A small image classifier, trained from scratch: 8.46M parameters.
Rows from block 7 of a small image classifier, named by matrix and row number. Rows with one number belong to one neuron. Each number is 500 + 50 x the weight over its row's rms, rounded and kept within 0 to 999. All counts start at 0. Numbers have three digits each.
After each neuron's rows are labels from the 100 images, of 14848, where the neuron reaches its highest value: "peak at" is the part of the image that holds the peak; "colour at peak" is the nearest of a few named colours to the mean colour under the peak. Only what is clearly more common there than usual is listed. The data: capsule endoscopy frames (Kvasir-Capsule).
# fc1: MLP up (model.blocks.7.mlp.fc1.weight, 640x160), inputs 54-107
# fc2: MLP down (model.blocks.7.mlp.fc2.weight, 160x640, transposed), outputs 54-107

fc1.195:479532512505602475542545560476561463516408575536482415589567501507523571550537423458535504454541540461600473582504431462547506496533401521578554546562477529507444
fc2.195:529490410505525485483519480521516494477427449502584560552539493502510506501484510636363468532389468481570545462544509485523548507468472436456571521459441476554399
peak at: centre
colour at peak: orange

fc1.566:498494514542584468538533571481575442526456578571438439560562495464510565553519419437566488431594540455552419543488417372523480560541386545586523472565459515544450
fc2.566:534512455462488518519487557545458509483533551507490506435541443466499493438408524457490507417436529467592472519513472462611450537584530498522532584549492714463544
peak at: centre
colour at peak: orange

fc1.356:473504523528580501515499549478605475496454576530442437562572497508507570553528399413535507432576514462578431584503430399535499547515396536599592551550476552518459
fc2.356:513443498519483416480515368519432487465471528528515531507481501505536463449522494578460531487417435582440530420525498584496647482461533485442466498451469480519500
peak at: centre
colour at peak: orange

fc1.173:508505421584562501533544498505483492519495563543385465471550477461480505550529442497573470449471443449616529475509420439521546577535536551473557453544467615553492
fc2.173:455587453522539513525550529575503455539446467519517576481429462461472443449562566546523466572532525536509520496550546510421454498537519441515353445499461545448481
peak at: top right; top centre
colour at peak: grey

fc1.481:434518495523612498559549519502530454515413548492465452572534484500525548529558433426549497451557510477533480479540392407559538573542396497576576483518456481476439
fc2.481:555426521428448472478458409451431522458527484534489493491563514509472509529445495514449525467432485500383555456430499544513532473480555530399574533468562470573529
peak at: top centre
colour at peak: orange

fc1.12:447492557499620454562528508513594438533423527513508466571506476488524543509563437472516489484500513490531481544532390408555496545570420502574570513495433548475418
fc2.12:564448584537445481473442513491441494503575461472510519488515479493485489520471509487439483526498489497585515553463530569437383409488523538400577593448518543555533
peak at: middle left
colour at peak: orange

fc1.40:470552542530520549490500599470620531475445564554466453542581526518466603563521422481586507449550486438531474598496469434549439517495502514550425469577498544512475
fc2.40:473510548475548520500529447493529485483489511529508524524478510538470504490521559486481500563491509514505494368495485532502397407523490526570387468520476515473530
peak at: bottom left
colour at peak: grey; pink

fc1.315:461502541564587465529551514483658479499421541540488456547522499498528538518527448482522511480489501497591456638507393443505507530509456509563496516492483533466423
fc2.315:510505527519473494438481569435540569414487496471501481525526548582520548502448456421522551465548477489506520627448484509532437523416481516454578510480569542491469
peak at: bottom left
colour at peak: orange

fc1.293:495499499491533544524498522466491507495502641555421402526611516495493575612507404420524495384579547459502416475494460407552490560520407560575493537564489521552495
fc2.293:530506575415482467517502477448557505513518419489526545463493490508489495457468568544481471520416467497464524501473502559520542442479579484554553300486493551483477
peak at: top centre
colour at peak: orange

fc1.100:512522454433501594500488483457446519490505617489395429509633524499503543651497456464498515405569546474449467422474478482584496468504456545538468547538519506541529
fc2.100:550465633637575511522535488486612488520545501598473518462546487481533464516466515578494450537409432468597453470487451485433538483529547563570466549525470501552540
peak at: top centre
colour at peak: grey; orange

fc1.294:463514518514579495528538569482679484508413559559468448543558512490508573523539429460587498452539506450548479603512425399535526571528429516548564541551468521503433
fc2.294:510471470546487410491498420491437452459532411493530530537455541518520484479490495549540506484376477502465536413479512577502585547493537474438590540450497519515455
peak at: bottom left
colour at peak: orange

fc1.574:506500419506528545524492495478458480488502623520378410492614501503491518618511450479530506406553530478521455446488480463522558595497462555515518597543491559541510
fc2.574:523481604452528408520522464477607492493502407528548514535512510536519526453480530531443512562374500495426469535501469526489460379524521499566490419473501512515472
peak at: top centre; centre
colour at peak: black

fc1.503:431521497517611474559552494509531454514413557511479447567519495492538559519563432455550503459551495486522491463539381422549531560542402490574564494523457470470431
fc2.503:560450493465421510449430443447418554466528485500473475473555553534510499549434481532461511443468492469428542446423524543488559503453533536416583564469549409574540
peak at: top centre
colour at peak: orange

fc1.494:443518444473575477541496529483507467517400563484470430562548520494495580546546421437575515405570507496511493507510370413584528555539419509537584474501481530491422
fc2.494:516439470485471448433519499419534511412498488509491471534537571563548524502418490518441579506436552528476506549403514541476488474429491535483508512440553566529468
peak at: top centre
colour at peak: orange

fc1.267:506471550536561480544460544507528455554500590594433430505551492445513518563502440436561456413558545447557408506513435419490505599548425562552525550555473464566505
fc2.267:489473522430523458527523379529431437515537473499505522518506460491429492481514503504422461507420439516471471479531502566473537443512510482511583617475487636497535
peak at: centre
colour at peak: orange

fc1.500:468511515517559506532508531481566473500470589539441445539565495489492562577519392380541506423571559459559408598492423420559495580527368543601588523545484543525463
fc2.500:598435490494447439506482409480516480495526444555511550480463466524563446492463518527527486523425476504432492503496490582466457572499506442467468469478525431447556
peak at: centre
colour at peak: orange

fc1.122:480510521541572508512531572479529443522457578564421457546563514471506546577542415406577481431602551450561419545511442406547474601539404556543531528579468501543466
fc2.122:554522508485505509491522538480535486499500491525566551429476460464454520442489507475456498538435515419656449639482586553480369516493530476524487511497468776525552
peak at: centre
colour at peak: orange

fc1.525:493492651558542505517507560468621515499478566562439429531565506501518559578501425445547499431542495415582468527478427421524444518508442565553528520559500488536495
fc2.525:477548514490513463547514466507581494522444479572506532567490504494494483498528523529401521592393527529400488507502493561449408352569469484577404456501456586516491
peak at: bottom left
colour at peak: grey

fc1.74:469508530525557505537522570485544458522475585543430453548572507491500548568532423400546502423611566441547399512490434390545482574541378547626513491578465494535456
fc2.74:544511564454552506461506486528579561522545453483498538482465510484547501442472555438438462478479498482549414600449535537551477432502511464566589461476519692471586
peak at: centre
colour at peak: orange

fc1.288:488506539546558489554537577484517462539472598562430434518539498452504518556532414387564481436586550447586432507507442413523498601563410559534547518571456441546463
fc2.288:475506563526532527523547458549539457466553470496508513508453402530489512483542493406456437499497518496617495557501488511524490513511509533514538629520412681468520
peak at: centre
colour at peak: orange

fc1.619:449506597565586476543520486515651504501427501534526487532494482491518525492556475497497492500459459496615536608529425437518488543532507476477556543474464551476441
fc2.619:548472533545485453517464480493428508541545521505456488451549499438497472534502468491536443476521472432540537532497500505434574520531527581347610518493491445592523
peak at: bottom left
colour at peak: orange

fc1.521:498501580565590494556499515496521464540483608577404443509552495456504515559538416428559467436552539446544442469525400399496480529557418572543520532575471422551490
fc2.521:479500572470515466525520488557473461573563466501504513503418428445461469473545540491417503504455566486590466534534539517446414502537497484511543627468457680477539
peak at: centre
colour at peak: orange

fc1.448:488498455519585475533529457494486452506474577515446463536531502494520529539512434398592508430604577465557411544504458407538549618523399530588582439529471513492458
fc2.448:522509526485417579469476424535448537501535480533536582452447485528480423472502571552461496602450454521412558410499564579448413434489553446490363512499509445471571
peak at: centre
colour at peak: orange

fc1.510:500510537567561482540531565468529470522460595553432448521571512463481530557527399426569487435595523445581439524489431407533492588534415573533574517579480484559457
fc2.510:522499557552566486516557534551520444534526499527500495536452408478439500463560532465450478583558529465601452554531490415453414526504448494562511657573438666535484
peak at: centre
colour at peak: orange

fc1.214:491500529521560501537519528465563474500475574525450406544573509492511570551506422392545492399577542448572452620492439428562478557529422546559595503540495561520458
fc2.214:471432539549497504569512501526501527540504515541560518456467428510625398441505541553515447578421485531488505418554472524462570544530592475431452516463499350518525
peak at: centre
colour at peak: orange

fc1.450:475509471517558512507517517483482469489465565480478445553520499519514563536516406362545538440604554481561426622490465398577488611501387507519631535518498540469441
fc2.450:492509436465438495482525447520447524451513433495531557498462509526519419482500520570454489563419498538379569466509592588426492462454560491464414499473514450500487
peak at: centre
colour at peak: orange

fc1.118:497541463467491581501469514462486532485498621508390406499626525518492560651495450471543511411566509462463443445471470462570496492499489551526447551550513491522521
fc2.118:551440638587610482554553454489609474528536500580458499494537484474505496514480494564495461520421454467598461472499429462455490468533507555583457503521450542551534
peak at: top centre
colour at peak: grey

fc1.394:462495544494595465561530526463595462504449568554458421587575510488522594563533441448532494436537530460518483565492407410553446514541425543562543470523475544521450
fc2.394:564381538549445507450392445485539552482569467515454523435525552495576516583493496537420497504420467545534615542465559544409543572569572557422583555465534506479519
peak at: middle left
colour at peak: orange

fc1.498:447517451449583467575526568499515442527413559485480445565540493479506577526554424420558489424584519482499489491524374421582528541554393497549598468525466539507421
fc2.498:524417495502481426481487479437508509449462495513499466539554549515500522526440470544426523486434528537435532570441526541498471441459516531421539545440533481543450
peak at: middle left
colour at peak: orange

fc1.320:476508504494555446545508562496507446520452557513484446577524502494521545513537415351541508444567596488502439578510436396544432552525334507580564466496474430479424
fc2.320:467501541545534415446553532518603471523434461532529509540474460478460453471534510557456465518423508516497536566520530510393539458502562447429442566482505438478430
peak at: top centre
colour at peak: orange

fc1.486:461534492540547502511537583489668503495451524551502483529521518509493564512522461487614512482508497468550479595502448427541492589498495479575483393559480626472459
fc2.486:389549542423532506541507454509472483503393447472506503597493503525456547473573523472389522544472473514461564434536449539498424398520481473560408514468481527458444
peak at: top left
colour at peak: grey

fc1.50:478510512531594519531517575492542494510445577529454435565562509485526568539535415404571495431606536440597446577493423403560493600509433527550571550588483550529477
fc2.50:494542489474435400519408488459524548483576583543501518461502443496553515441487535588507481605348476499515560658481528420444495497461524464459577485473519557606499
peak at: centre
colour at peak: orange

fc1.374:526485488576520492502494534442490504498502613541397429505595525497513533599484381423569494431567521433546452536456463413521517622498417608488606548532500465567484
fc2.374:435507527583565434562541489559552435551422499578509545548466463439443452476598522577424454576430524508491536496578522490403484424583512462469430496481421497503436
peak at: top right; centre
colour at peak: orange

fc1.418:513501503539545485512510554470578493507475590547409433531610539483514563579510405437613503410561527410560449549472444388522523612525418584539574514573492504557465
fc2.418:466516563613537446575535518488644472538502481594510513503530448439446439456557539528449418554431472492642512551516509524509474482585531496560438539508487613506512
peak at: centre
colour at peak: grey

fc1.420:500510481451535583523485526476475495489485639523402415535599497495498577616521440409522494379557555447478458467485448452593467505515396545565506546559496515541507
fc2.420:588490586527504450496514468480607526519593422522523526447570499502484486503426524561532479525395461430544497492425500495458565503464581590566574350533533531535534
peak at: top centre
colour at peak: orange

fc1.533:494517554538577484545542555476582434534438595577427440539522490477534546567524426419523505424587530460594433543503412417545466555523398540538543559529441494527438
fc2.533:492506521429510511552496344497538466567492504487428495519567495529497492544534487427435506497550497460486538499542491515456529463488431500459604544472506396506498
peak at: centre
colour at peak: orange

fc1.263:494502493514562487511493495475500482501479589542443430528564512489515572554520406399578517413578526458558458590481450412553508580510415547511640507534508511520479
fc2.263:457493509533463471507537466558475482517452471505554573481457472438465443440528557573449467589443512526420608445538555546433461449489563500451420445471448371489496
peak at: centre
colour at peak: orange

fc1.526:473518537539566481533512590492555446539454562558424442557549492447489568550538413410568477460612568438548405567515427417554444579552380542566523564590469510536444
fc2.526:547501500430516500495504545479594524464510456460548505468435526504494491466502549450523496513510501478539440594512557494489367492432448430513455497533511699475538
peak at: centre
colour at peak: orange

fc1.296:491517500533572485530540565470580454484457588530446452536550514491528551547525408404580517435594567470567403571503436402533508601524387546572545511559469531512440
fc2.296:521509558442474543567540503488548548514495387501508556437536494439615442437485590548460491573530534537522519547531531597552499449561560517492527443480446743535549
peak at: centre
colour at peak: orange

fc1.439:466509528520570495549548552477560466518453590553435442571558489470515561560543419398558496426563534459579466557528429404551463573521419537548552516557464537539443
fc2.439:515405552494494524540555422527492470533575475591547516462463506484585535483520543524456556563417466446466554530554512555432472523503465505477555551479462575538514
peak at: centre
colour at peak: orange

fc1.378:466515553525589473524517564495564452543462573560453462559522493468499559542549413400556486451621570460533368560525430368522462544551372532623505508551470479516457
fc2.378:553484551418481497469478551513520526471592499498529524479478498552458464429456517484445541504433486535554517625518574518506463504421469462522511559466507693523548
peak at: centre
colour at peak: orange