Weights of a small image classifier: held-out accuracy 96%, trained on capsule endoscopy frames (Kvasir-Capsule).
Rows from block 7 of a small image classifier, named by matrix and row number. Rows with one number belong to one neuron. Each number is 128 + 32 x the weight over its row's rms, rounded and kept within 0 to 255. All counts start at 0. Numbers have three digits each.
Before each neuron's rows are labels from the 100 images, of 14848, where the neuron reaches its highest value: "strongest on" is what is common among them; "colour at peak" is the nearest of a few named colours to the mean colour under the peak. Only what is clearly more common there than usual is listed. The data: capsule endoscopy frames (Kvasir-Capsule). In brackets: how many of the 100.
# fc1: MLP up (model.blocks.7.mlp.fc1.weight, 640x160), inputs 108-159
# fc2: MLP down (model.blocks.7.mlp.fc2.weight, 160x640, transposed), outputs 108-159

strongest on: finding: foreign body (29)
colour at peak: orange (32)
fc1.394:130153101074137110124117075137098118130125076154141098124147164132148149154138119158156128168087091160158129065158177120145148121097106086077174151099075115
fc2.394:068144129163141110160116089067150124137134154130166132103165114137116051148130141053088124125134142143141083142164082125151160087138132155165096090130139156

strongest on: finding: pylorus (29); finding: reduced mucosal view (25)
colour at peak: pink (44); grey (33)
fc1.626:167166140046108141107138100139159123160122120203158126139139181114149124124147139145137113165055121167123126113184192109158083159090101066118178099110097133
fc2.626:172120126124137101143104122137147147123136109207132111136160131116123143136140199167146079099125000133139137107124104140130139144120126128123128130096132163

strongest on: finding: lymphangiectasia (30)
colour at peak: orange (46)
fc1.322:133149107088130137107141110150123123138120107161125093136153161140146106147127078134153098173103176151178134086160164126137166111106110107085162160048095100
fc2.322:060184121152133144113168132093138110118143139093102131090127122150143170149130163127132077203133248090136081127133142156132182051136100104092137148133073128

strongest on: finding: reduced mucosal view (35)
colour at peak: orange (45)
fc1.615:139155089095139126116140102137091119133117106174130097128145153123136142160131103146147120152103175143166125087166165129138170129096103098070178146081074109
fc2.615:088175150172159103151131147070172082116167131097133140086114103128151194148147221132105106134160187118106077172123123155095129065134098151151125148158130190

strongest on: finding: reduced mucosal view (52)
colour at peak: orange (51)
fc1.364:130137107085127130115131102155104128140139100155137092143126165123143145134138084138147115178109230147172139093160164124137185123082115094090165144101101116
fc2.364:106139140141125079138128105083167099148141148099138159098097088142161117120135134116108120136168180112083119146128132122105150058135146138146104096100146156

strongest on: finding: angiectasia (28)
colour at peak: orange (32)
fc1.18:164176087097117123109125096145084101136137102161144085117166177134154151159150131142153128154090148174144120085167172133163144175095107087077177135111087094
fc2.18:130100145158147098117087161105116129127141123195176139118209109089117087155138171092131088061109064181085083166112101130113145088145134100149151169080159149

strongest on: finding: reduced mucosal view (32)
colour at peak: orange (54)
fc1.62:146172098086123123102129082162108105148117105135160102132131165148148131153132094154169124155102174151185131081166178124150138124089114081085168151109099103
fc2.62:092147157124086137132094139157145144139129182123136146142090107151141117114179055131082152112110110139081116141147166110065110105106095121170099117146185145

strongest on: finding: blood fresh (34)
colour at peak: grey (27)
fc1.525:148141095084111128128124081128100105146136106190161095141161185122156091134137087132128110160088050172139123081169168114171113168098103087095182128070081101
fc2.525:192164101136146123115142111116228134096111129185128097105128111141111203141120149208176139163172070101124120100108122146082140049144137147096145140121138168

strongest on: finding: lymphangiectasia (39)
colour at peak: orange (37)
fc1.46:131155090064127127123131082140109106146126099159148086135148177127148143147139096152148125173086201166153119070172169127148169098088096077078175150088091106
fc2.46:110157152151155103124096090093158136077117096138135125099176091152111118162141215125151074110159052133169089137091098171137118138124149148090146123067123176

strongest on: finding: blood fresh (30)
colour at peak: pink (34)
fc1.391:126163116063113134111139091133121115142123118174140100139147190138155108133138129141137106150072066172137135095175192112167097157093102075096196124069095133
fc2.391:176129125152147127138128126136199150116084100190109112134133101134121151134120137166158091128117027136132146103092135110104149051111121133109092127095144143

strongest on: finding: foreign body (30)
colour at peak: grey (37)
fc1.418:140140103062115137133115091143095112135133102141150088133142198146149117144152085134141111128090121181158123089186167115157148134084098074084178146091105097
fc2.418:136124104099140097171107101128145147152102101171113084151144140108130144162109140178149125054164000143158163128119132102109191086170159104125117169103134158

strongest on: finding: pylorus (34)
colour at peak: grey (36); orange (34)
fc1.100:106117136092108138128114125133130107153144129160138123142158171073148144116141209137124144136061147193129128121206155115176083212105100070128159098157111184
fc2.100:154121077115124101171089087111182117145151118194108091153153153099132095127156142104133078112112094153141120117147119139165179067123119116133143150065119122

strongest on: finding: reduced mucosal view (34)
colour at peak: grey (42); pink (28)
fc1.24:131156126067110135120124098163176112160124129177163112134156197099141151124154154148134120152055119186136143096195173110170084175100111069114182105110109159
fc2.24:170115119146108078179112105129131133154130099175117105151148126111137139121150201145133104116120000146136132105144112141131117118119120130123118128095132135

strongest on: finding: reduced mucosal view (78)
colour at peak: orange (42)
fc1.45:123157079101132127129122081124093124131123093147134083140154159134132100152124091140161131255108190146170134088140154120143169098119121109099157165080085123
fc2.45:084129134162120117158095114142125136134118138062102135121106132133125072123098058076129132111161245131141132170098069141123124091145161151172092111135143085

strongest on: finding: foreign body (31)
colour at peak: orange (34)
fc1.407:133158082082113118125125097144086109146130094134131085131160176131157124157154075145145126163081139162153119092176159112164166141085097097100179142099089095
fc2.407:108107079154135058118101135128181113164081113144128127129153112125150110087111203173147083053133000198147140117147111144051148113121156137090158193122146149

strongest on: finding: lymphangiectasia (27)
colour at peak: grey (28)
fc1.80:122146077085113138140118091124100115147135101163134086131147188124141104143143075137143122161099208170149120093189161119150156128098103081095175147093103103
fc2.80:136130105165132089108145132111139137104097141152138123128126090143137155196076164134116092099183000138118118127135089161078136082155140152120119118109149119

strongest on: finding: reduced mucosal view (51)
colour at peak: orange (56)
fc1.526:166131089085119123120113100161079122139128095141131088143139180116137161133118103155162148169101152156173132087170156116148154175105124090108162139130088097
fc2.526:102141120143140121137169110098147120161133119140123100146094108142128134110126108103087169170149168105094129184102112165111192076136110138147078111090187172

strongest on: finding: ileocecal valve (33)
colour at peak: black (32)
fc1.460:142148053131144107146130108095126085128155121192144081119168168078140094159152092100109099118108223181127098120178136140181190114107113117111166117081106066
fc2.460:100154108137146126136107100145026123148118123089129140163127122122106121129085137059134139100125196137176164132127091121135131242149136116128115131171156112

strongest on: finding: foreign body (52)
colour at peak: grey (26)
fc1.85:113145086096121124151094055147151137131121082114126056172149187138129112139111118144152091023115016157179153065139131116132147099126136110120146163086103133
fc2.85:168078135158126139131109164182152124124124121113110132145102125123103155128098153090147120012133022130152156141131083148138127189145174134139113133165170104

strongest on: finding: lymphangiectasia (34)
colour at peak: orange (38); grey (28)
fc1.66:122145089086117139121131104139108118140110098170131089136140176124136112144139077134158107173097198150162123079174162120142170119093108097089163146052091100
fc2.66:116160113159175109122122130126154117089134108064142093087118127148073164144113165171145117220143181150128107113121151157127149074138117138126127151080139138

strongest on: finding: reduced mucosal view (46); finding: foreign body (28)
colour at peak: orange (38)
fc1.318:135148089095132104115127098145076114132121079135121080130163159127134141175123136162162137154104105155172138070160161126133165158107122110062184165122079125
fc2.318:079197118184114081163111082106148087113179135093110124113154122146138094123152056060057147120147132165120089157153113144138130143127122143158145097187133099

strongest on: finding: foreign body (33)
colour at peak: orange (32)
fc1.203:154126114099137109109136124154132121128123095136123104119131175149128154177134049159157123034108045147159127077156156137132111125103119118073169131083092079
fc2.203:116105099112113125113108127171088165128101132047088111139097121142129186111099085174153255136141131107162139110112131090070136116140144122128113156255111114

strongest on: finding: ileocecal valve (26); finding: reduced mucosal view (25)
colour at peak: orange (35)
fc1.196:147139089105121123136097072140105110152132083158143062150168209113123136152115135134158102142097097203165140089171130132188116167128134103107185119124092116
fc2.196:100116101167154094134104098137121148106100111076105127142114106106093113132100092105127168160168173108148159144075092122089175092183180170140089135200147121

strongest on: finding: pylorus (30)
colour at peak: pink (49); grey (44)
fc1.29:166166138054114146103136101155182118151105128196161123133146186123158165112141117161148128144071110163127134098187184101151095118076099071119167118076116126
fc2.29:168091121130119106157109134125123164154132115180108115162137120096107149118137223167157089094130000119126142115124086132133134146120128132128117143112137157

strongest on: finding: ulcer (44)
colour at peak: orange (31)
fc1.374:107151088086104138137115109130086104156138116101147095128137193151161131138160051126129131125074164177139117107194150122161146142079099076109182131114113084
fc2.374:126125118162141113109097137157149149115088076076112091138140120183102153154103130161184163068144000126170158101101108118087134099156159147105137183138144144

strongest on: finding: reduced mucosal view (32)
colour at peak: orange (34)
fc1.589:134127108100143121108127101168060127119117078148120091151150149119114139167111165156164111122112095145187153055143152137136128197132126119055178166122066149
fc2.589:050191141118115101149128092062156092136166144045136125094173144175166115155162077071090145161109139153095075136150136126144101143098093118153124078179129135

strongest on: finding: foreign body (29)
colour at peak: grey (48)
fc1.403:138149086092119133135113104144090109145117102161131091147140185127147092139149089138146083079098111174167124104188150122160177130087113092105180158053114092
fc2.403:140146075109098084162072113161165157138095089109101081132148110110078154137093146141153109083153088129166173104090140138112204040135132127155114182110128137

strongest on: finding: lymphangiectasia (27)
colour at peak: orange (33); grey (31)
fc1.168:121154086083127137121126096133109125147126106185136095132137178134136110140142073140150119146091180160163125078164166125146166125096105096098167151065100103
fc2.168:101144139140154109110181114150131108092136114060105151084139126166130214155122185157131071142152130127092092134128115144159164081163103141068110192118063130

strongest on: finding: foreign body (25)
colour at peak: grey (51)
fc1.283:125166082080112136129124082125097095154123108137146092134146181133156130140150111125144108110072138176151126087200164114163173126092108068096180148091091109
fc2.283:157130100121132088164054141125162141135111084160133099135162135127139125138099133138179111066135000136150153101123134135115170085111121163145128181081137156

strongest on: finding: lymphangiectasia (31)
colour at peak: orange (38); grey (27)
fc1.191:114156090086123137105144106146112113123123104184128103134136169141137097139133074127151091163098168157164133084158163129143168124100119095088157156026091101
fc2.191:111145128128165099128142111145115151128105117087093117071114106157132169153140184158122133159121245129127105111084142122119168045127118149105110173121072140

strongest on: finding: foreign body (50)
colour at peak: grey (26)
fc1.339:120147090100123124145090067145135128140110076116130049165153181146126090137110123145157095028118019156184151073141134123142154092128141110120150161081104131
fc2.339:178089138160124126141103162173147128121115113117099120146087125135111160121090143089145134022145020122172181143128078141140135174150171136137116145179172115

strongest on: finding: lymphangiectasia (28)
colour at peak: orange (31); grey (28)
fc1.490:119156087075118125126117079134091120143130104162136088142143175128150116142140082145143128167091188165156130095179163131156160133098100091084175154091104114
fc2.490:119121123172139082101081136128191112147100140136114119084140098116094170170111183096156114058180070142141119116066136118125152071115126149132072150167164192

strongest on: finding: foreign body (38)
colour at peak: orange (33)
fc1.498:142167133100129118105133105149085125118114070147139107123141148150127193169117166145168121145108106154169138049144164138130103175122127113061186143138065134
fc2.498:070197159111132117123136116095174115123133136021128144069148112193170123145181062121124139127107110140090053134141162126098137069078084113103131127143108126

strongest on: finding: foreign body (31)
colour at peak: orange (45)
fc1.288:164134093100112117135097098157091100145134084152141078135149185123136157159127103137150120132099100173172135086173145128172131209111125105098170148114112099
fc2.288:098134086169152123148104089137053132115117118139079101150123133077086092131081128103124171146108142114152152090100101108121189093149145137125093155158104103

strongest on: finding: reduced mucosal view (28)
colour at peak: orange (48)
fc1.71:153140090071111129130113099155072121148123105156133082146151179111136122142140109129148113108078138168173139083175154130152162168099109093094168142085112092
fc2.71:135111097147104136139129095115198117155113113145134109129122087170132130098103112095118091091097081071050123099170148111129113086180159111180143197119101117

strongest on: finding: lymphangiectasia (29)
colour at peak: grey (39)
fc1.629:115155073080122127135125087134091109143127110143141090126142177129145111123141053117132117168089219174146130105181160113173176120099101091116171148082100086
fc2.629:113109118147150120124109160159146122070095084113099121093113120164115164172106182144194135050147016149119157119106119157092156100168172171121111138104136114

strongest on: finding: reduced mucosal view (72)
colour at peak: orange (49)
fc1.511:137159106104140122113138079137055132113126094149123115119131148140126136159130086141150118255109167129155132081133155141128152099116121116076163140073085117
fc2.511:075148116171114128177118110097111138142127154125118141144124126106134023094122052084100135163165209113139112169105068124122139080154136149193088119129169129

strongest on: finding: pylorus (26)
colour at peak: pink (43); grey (39)
fc1.422:155167124061108143111128107141138107159128118181145116134138193123161135108136113149145125158066114175129132099202185099153105130086096071100177120077103127
fc2.422:186114126133117104153117133143145164157134117166114106158140114106108174111137204150138108072131000117139131115118127126111138094148131145147115152097142152

strongest on: finding: lymphangiectasia (37)
colour at peak: pink (27); grey (27)
fc1.0:120155075074120124123114076138101115141123097152147090150141180127142112142153077137144127174084190172172133085175162113151172115101108078089170145097090101
fc2.0:091150137179150103118116145073179115102129131129094119120153099163119166145141213145168129072176077081102159133074091126113135148140151164094099161096151118

strongest on: finding: ileocecal valve (43)
colour at peak: black (29)
fc1.574:065109079096125117139120101128124104147128125127124094137154195087143136132144178114125146102093239191143130105204146131166125179107113092112168126155088186
fc2.574:172168160132150083128145088108180141113159114175134133116134114133129156153153116147141113210135107116102095096107133143101116054113118146114128132107108126

strongest on: finding: reduced mucosal view (43)
colour at peak: orange (46)
fc1.356:118147080087117130121121085132090115127130108169136093129137173114140123149134068127137130167094204167161124080176170124144163132095104095083184147098087100
fc2.356:157159121163141096123084120121167126135154098104119123104160128165130173166100186112113026091115033125137080140062100192129163097106134156107125136086133156

strongest on: finding: reduced mucosal view (50)
colour at peak: orange (50)
fc1.475:137162078093123128116127091139075115145129087157147080135148175119143145146139102140145138190100224155158118087176170128158161139103111103085173133103086104
fc2.475:064132141164111110151113171107158114103150151123103177075109093127145155120120183101113112116182030149154152210105081148158126121119164152199103142112162157

strongest on: finding: foreign body (61)
colour at peak: grey (27)
fc1.466:131139082089122117155111090129105106146120092135137070143151184135135107150143077121147093078094063182166122089174150128167161127099113098109178173041103089
fc2.466:125100100112153113125085093173133172112089074127085093178125126126091167145079107163198169073143126131183216115129115119088164132156170128109126159111129120

strongest on: finding: reduced mucosal view (35)
colour at peak: orange (45)
fc1.332:124171082086117120134121086134097109134130093159145085125153172132153113145153102123147121163089205171155124091178155133164164129092112106088170137103089089
fc2.332:140163138141189123151137162100156134057135130158130172115155102104118127102128197071169094032144029133165150135099122138132145072109145130111094158111155150

strongest on: finding: reduced mucosal view (74)
colour at peak: orange (46)
fc1.198:165135088103129134123107098152089118141127098173124090132139172102132163140125134158142151177093158175165139087165164125147131164124124093085172133131082110
fc2.198:114113134161127082088154141075203114130165147117099141082149119112153149105132171085065167156111087123072090155082127139103139107144120133157130126178105144

strongest on: finding: foreign body (35)
colour at peak: grey (29)
fc1.26:128141098069119127137108095138082103161125100165141085142150186114144122140142072141147116155091143170166130094183165125152183149097094096089171161089103104
fc2.26:168124098128153074125136098156186110123083114134102101129171108084103229186104145135156141100149071127137108104081140149140166127125143181123092154141129177

strongest on: finding: foreign body (33)
colour at peak: orange (32)
fc1.533:156146062100121124128135103140088102123128089166132074132161169132141131165133100133146105124100078165165129077152156134152135180120129112079187141093078106
fc2.533:120134203108127120123078117147076150157171156119176144170115093143155104074136111056170119181157133134124167139141120125180051186120154113185147120166165123

strongest on: finding: ulcer (28)
colour at peak: orange (30)
fc1.560:103158072098121119135108100135100098145134102089133070124139206148147169151146112135132135116092200188147120103197147134166157130098112094101176126134101102
fc2.560:124100125165152098113116146164150173109102107137102119151137106137093134145085199147174126119158000114150176127079094125096127140179176155131113155152159181

strongest on: finding: reduced mucosal view (56)
colour at peak: orange (48)
fc1.242:132139087092122125117120078142110122136125087159128096148143171137135134148134098144158127198100158160166132077160170128140171100101112096086167171074082113
fc2.242:089135098162160097125115096079185091111142141082125121084121152160117118136155091106100063143142203110109112142095082166140116080137132182151121087119089144

strongest on: finding: reduced mucosal view (50)
colour at peak: orange (41)
fc1.214:136158075093118126130118086132085116149127102163146088135144175119148128135135084133143136186094214161157124085170159119157164127099113083097174135106084082
fc2.214:120121166141174124130165161118166148100125097157120109191127100128135122131082201106134101116145000091117132136113151191136138141119153157166152106122144152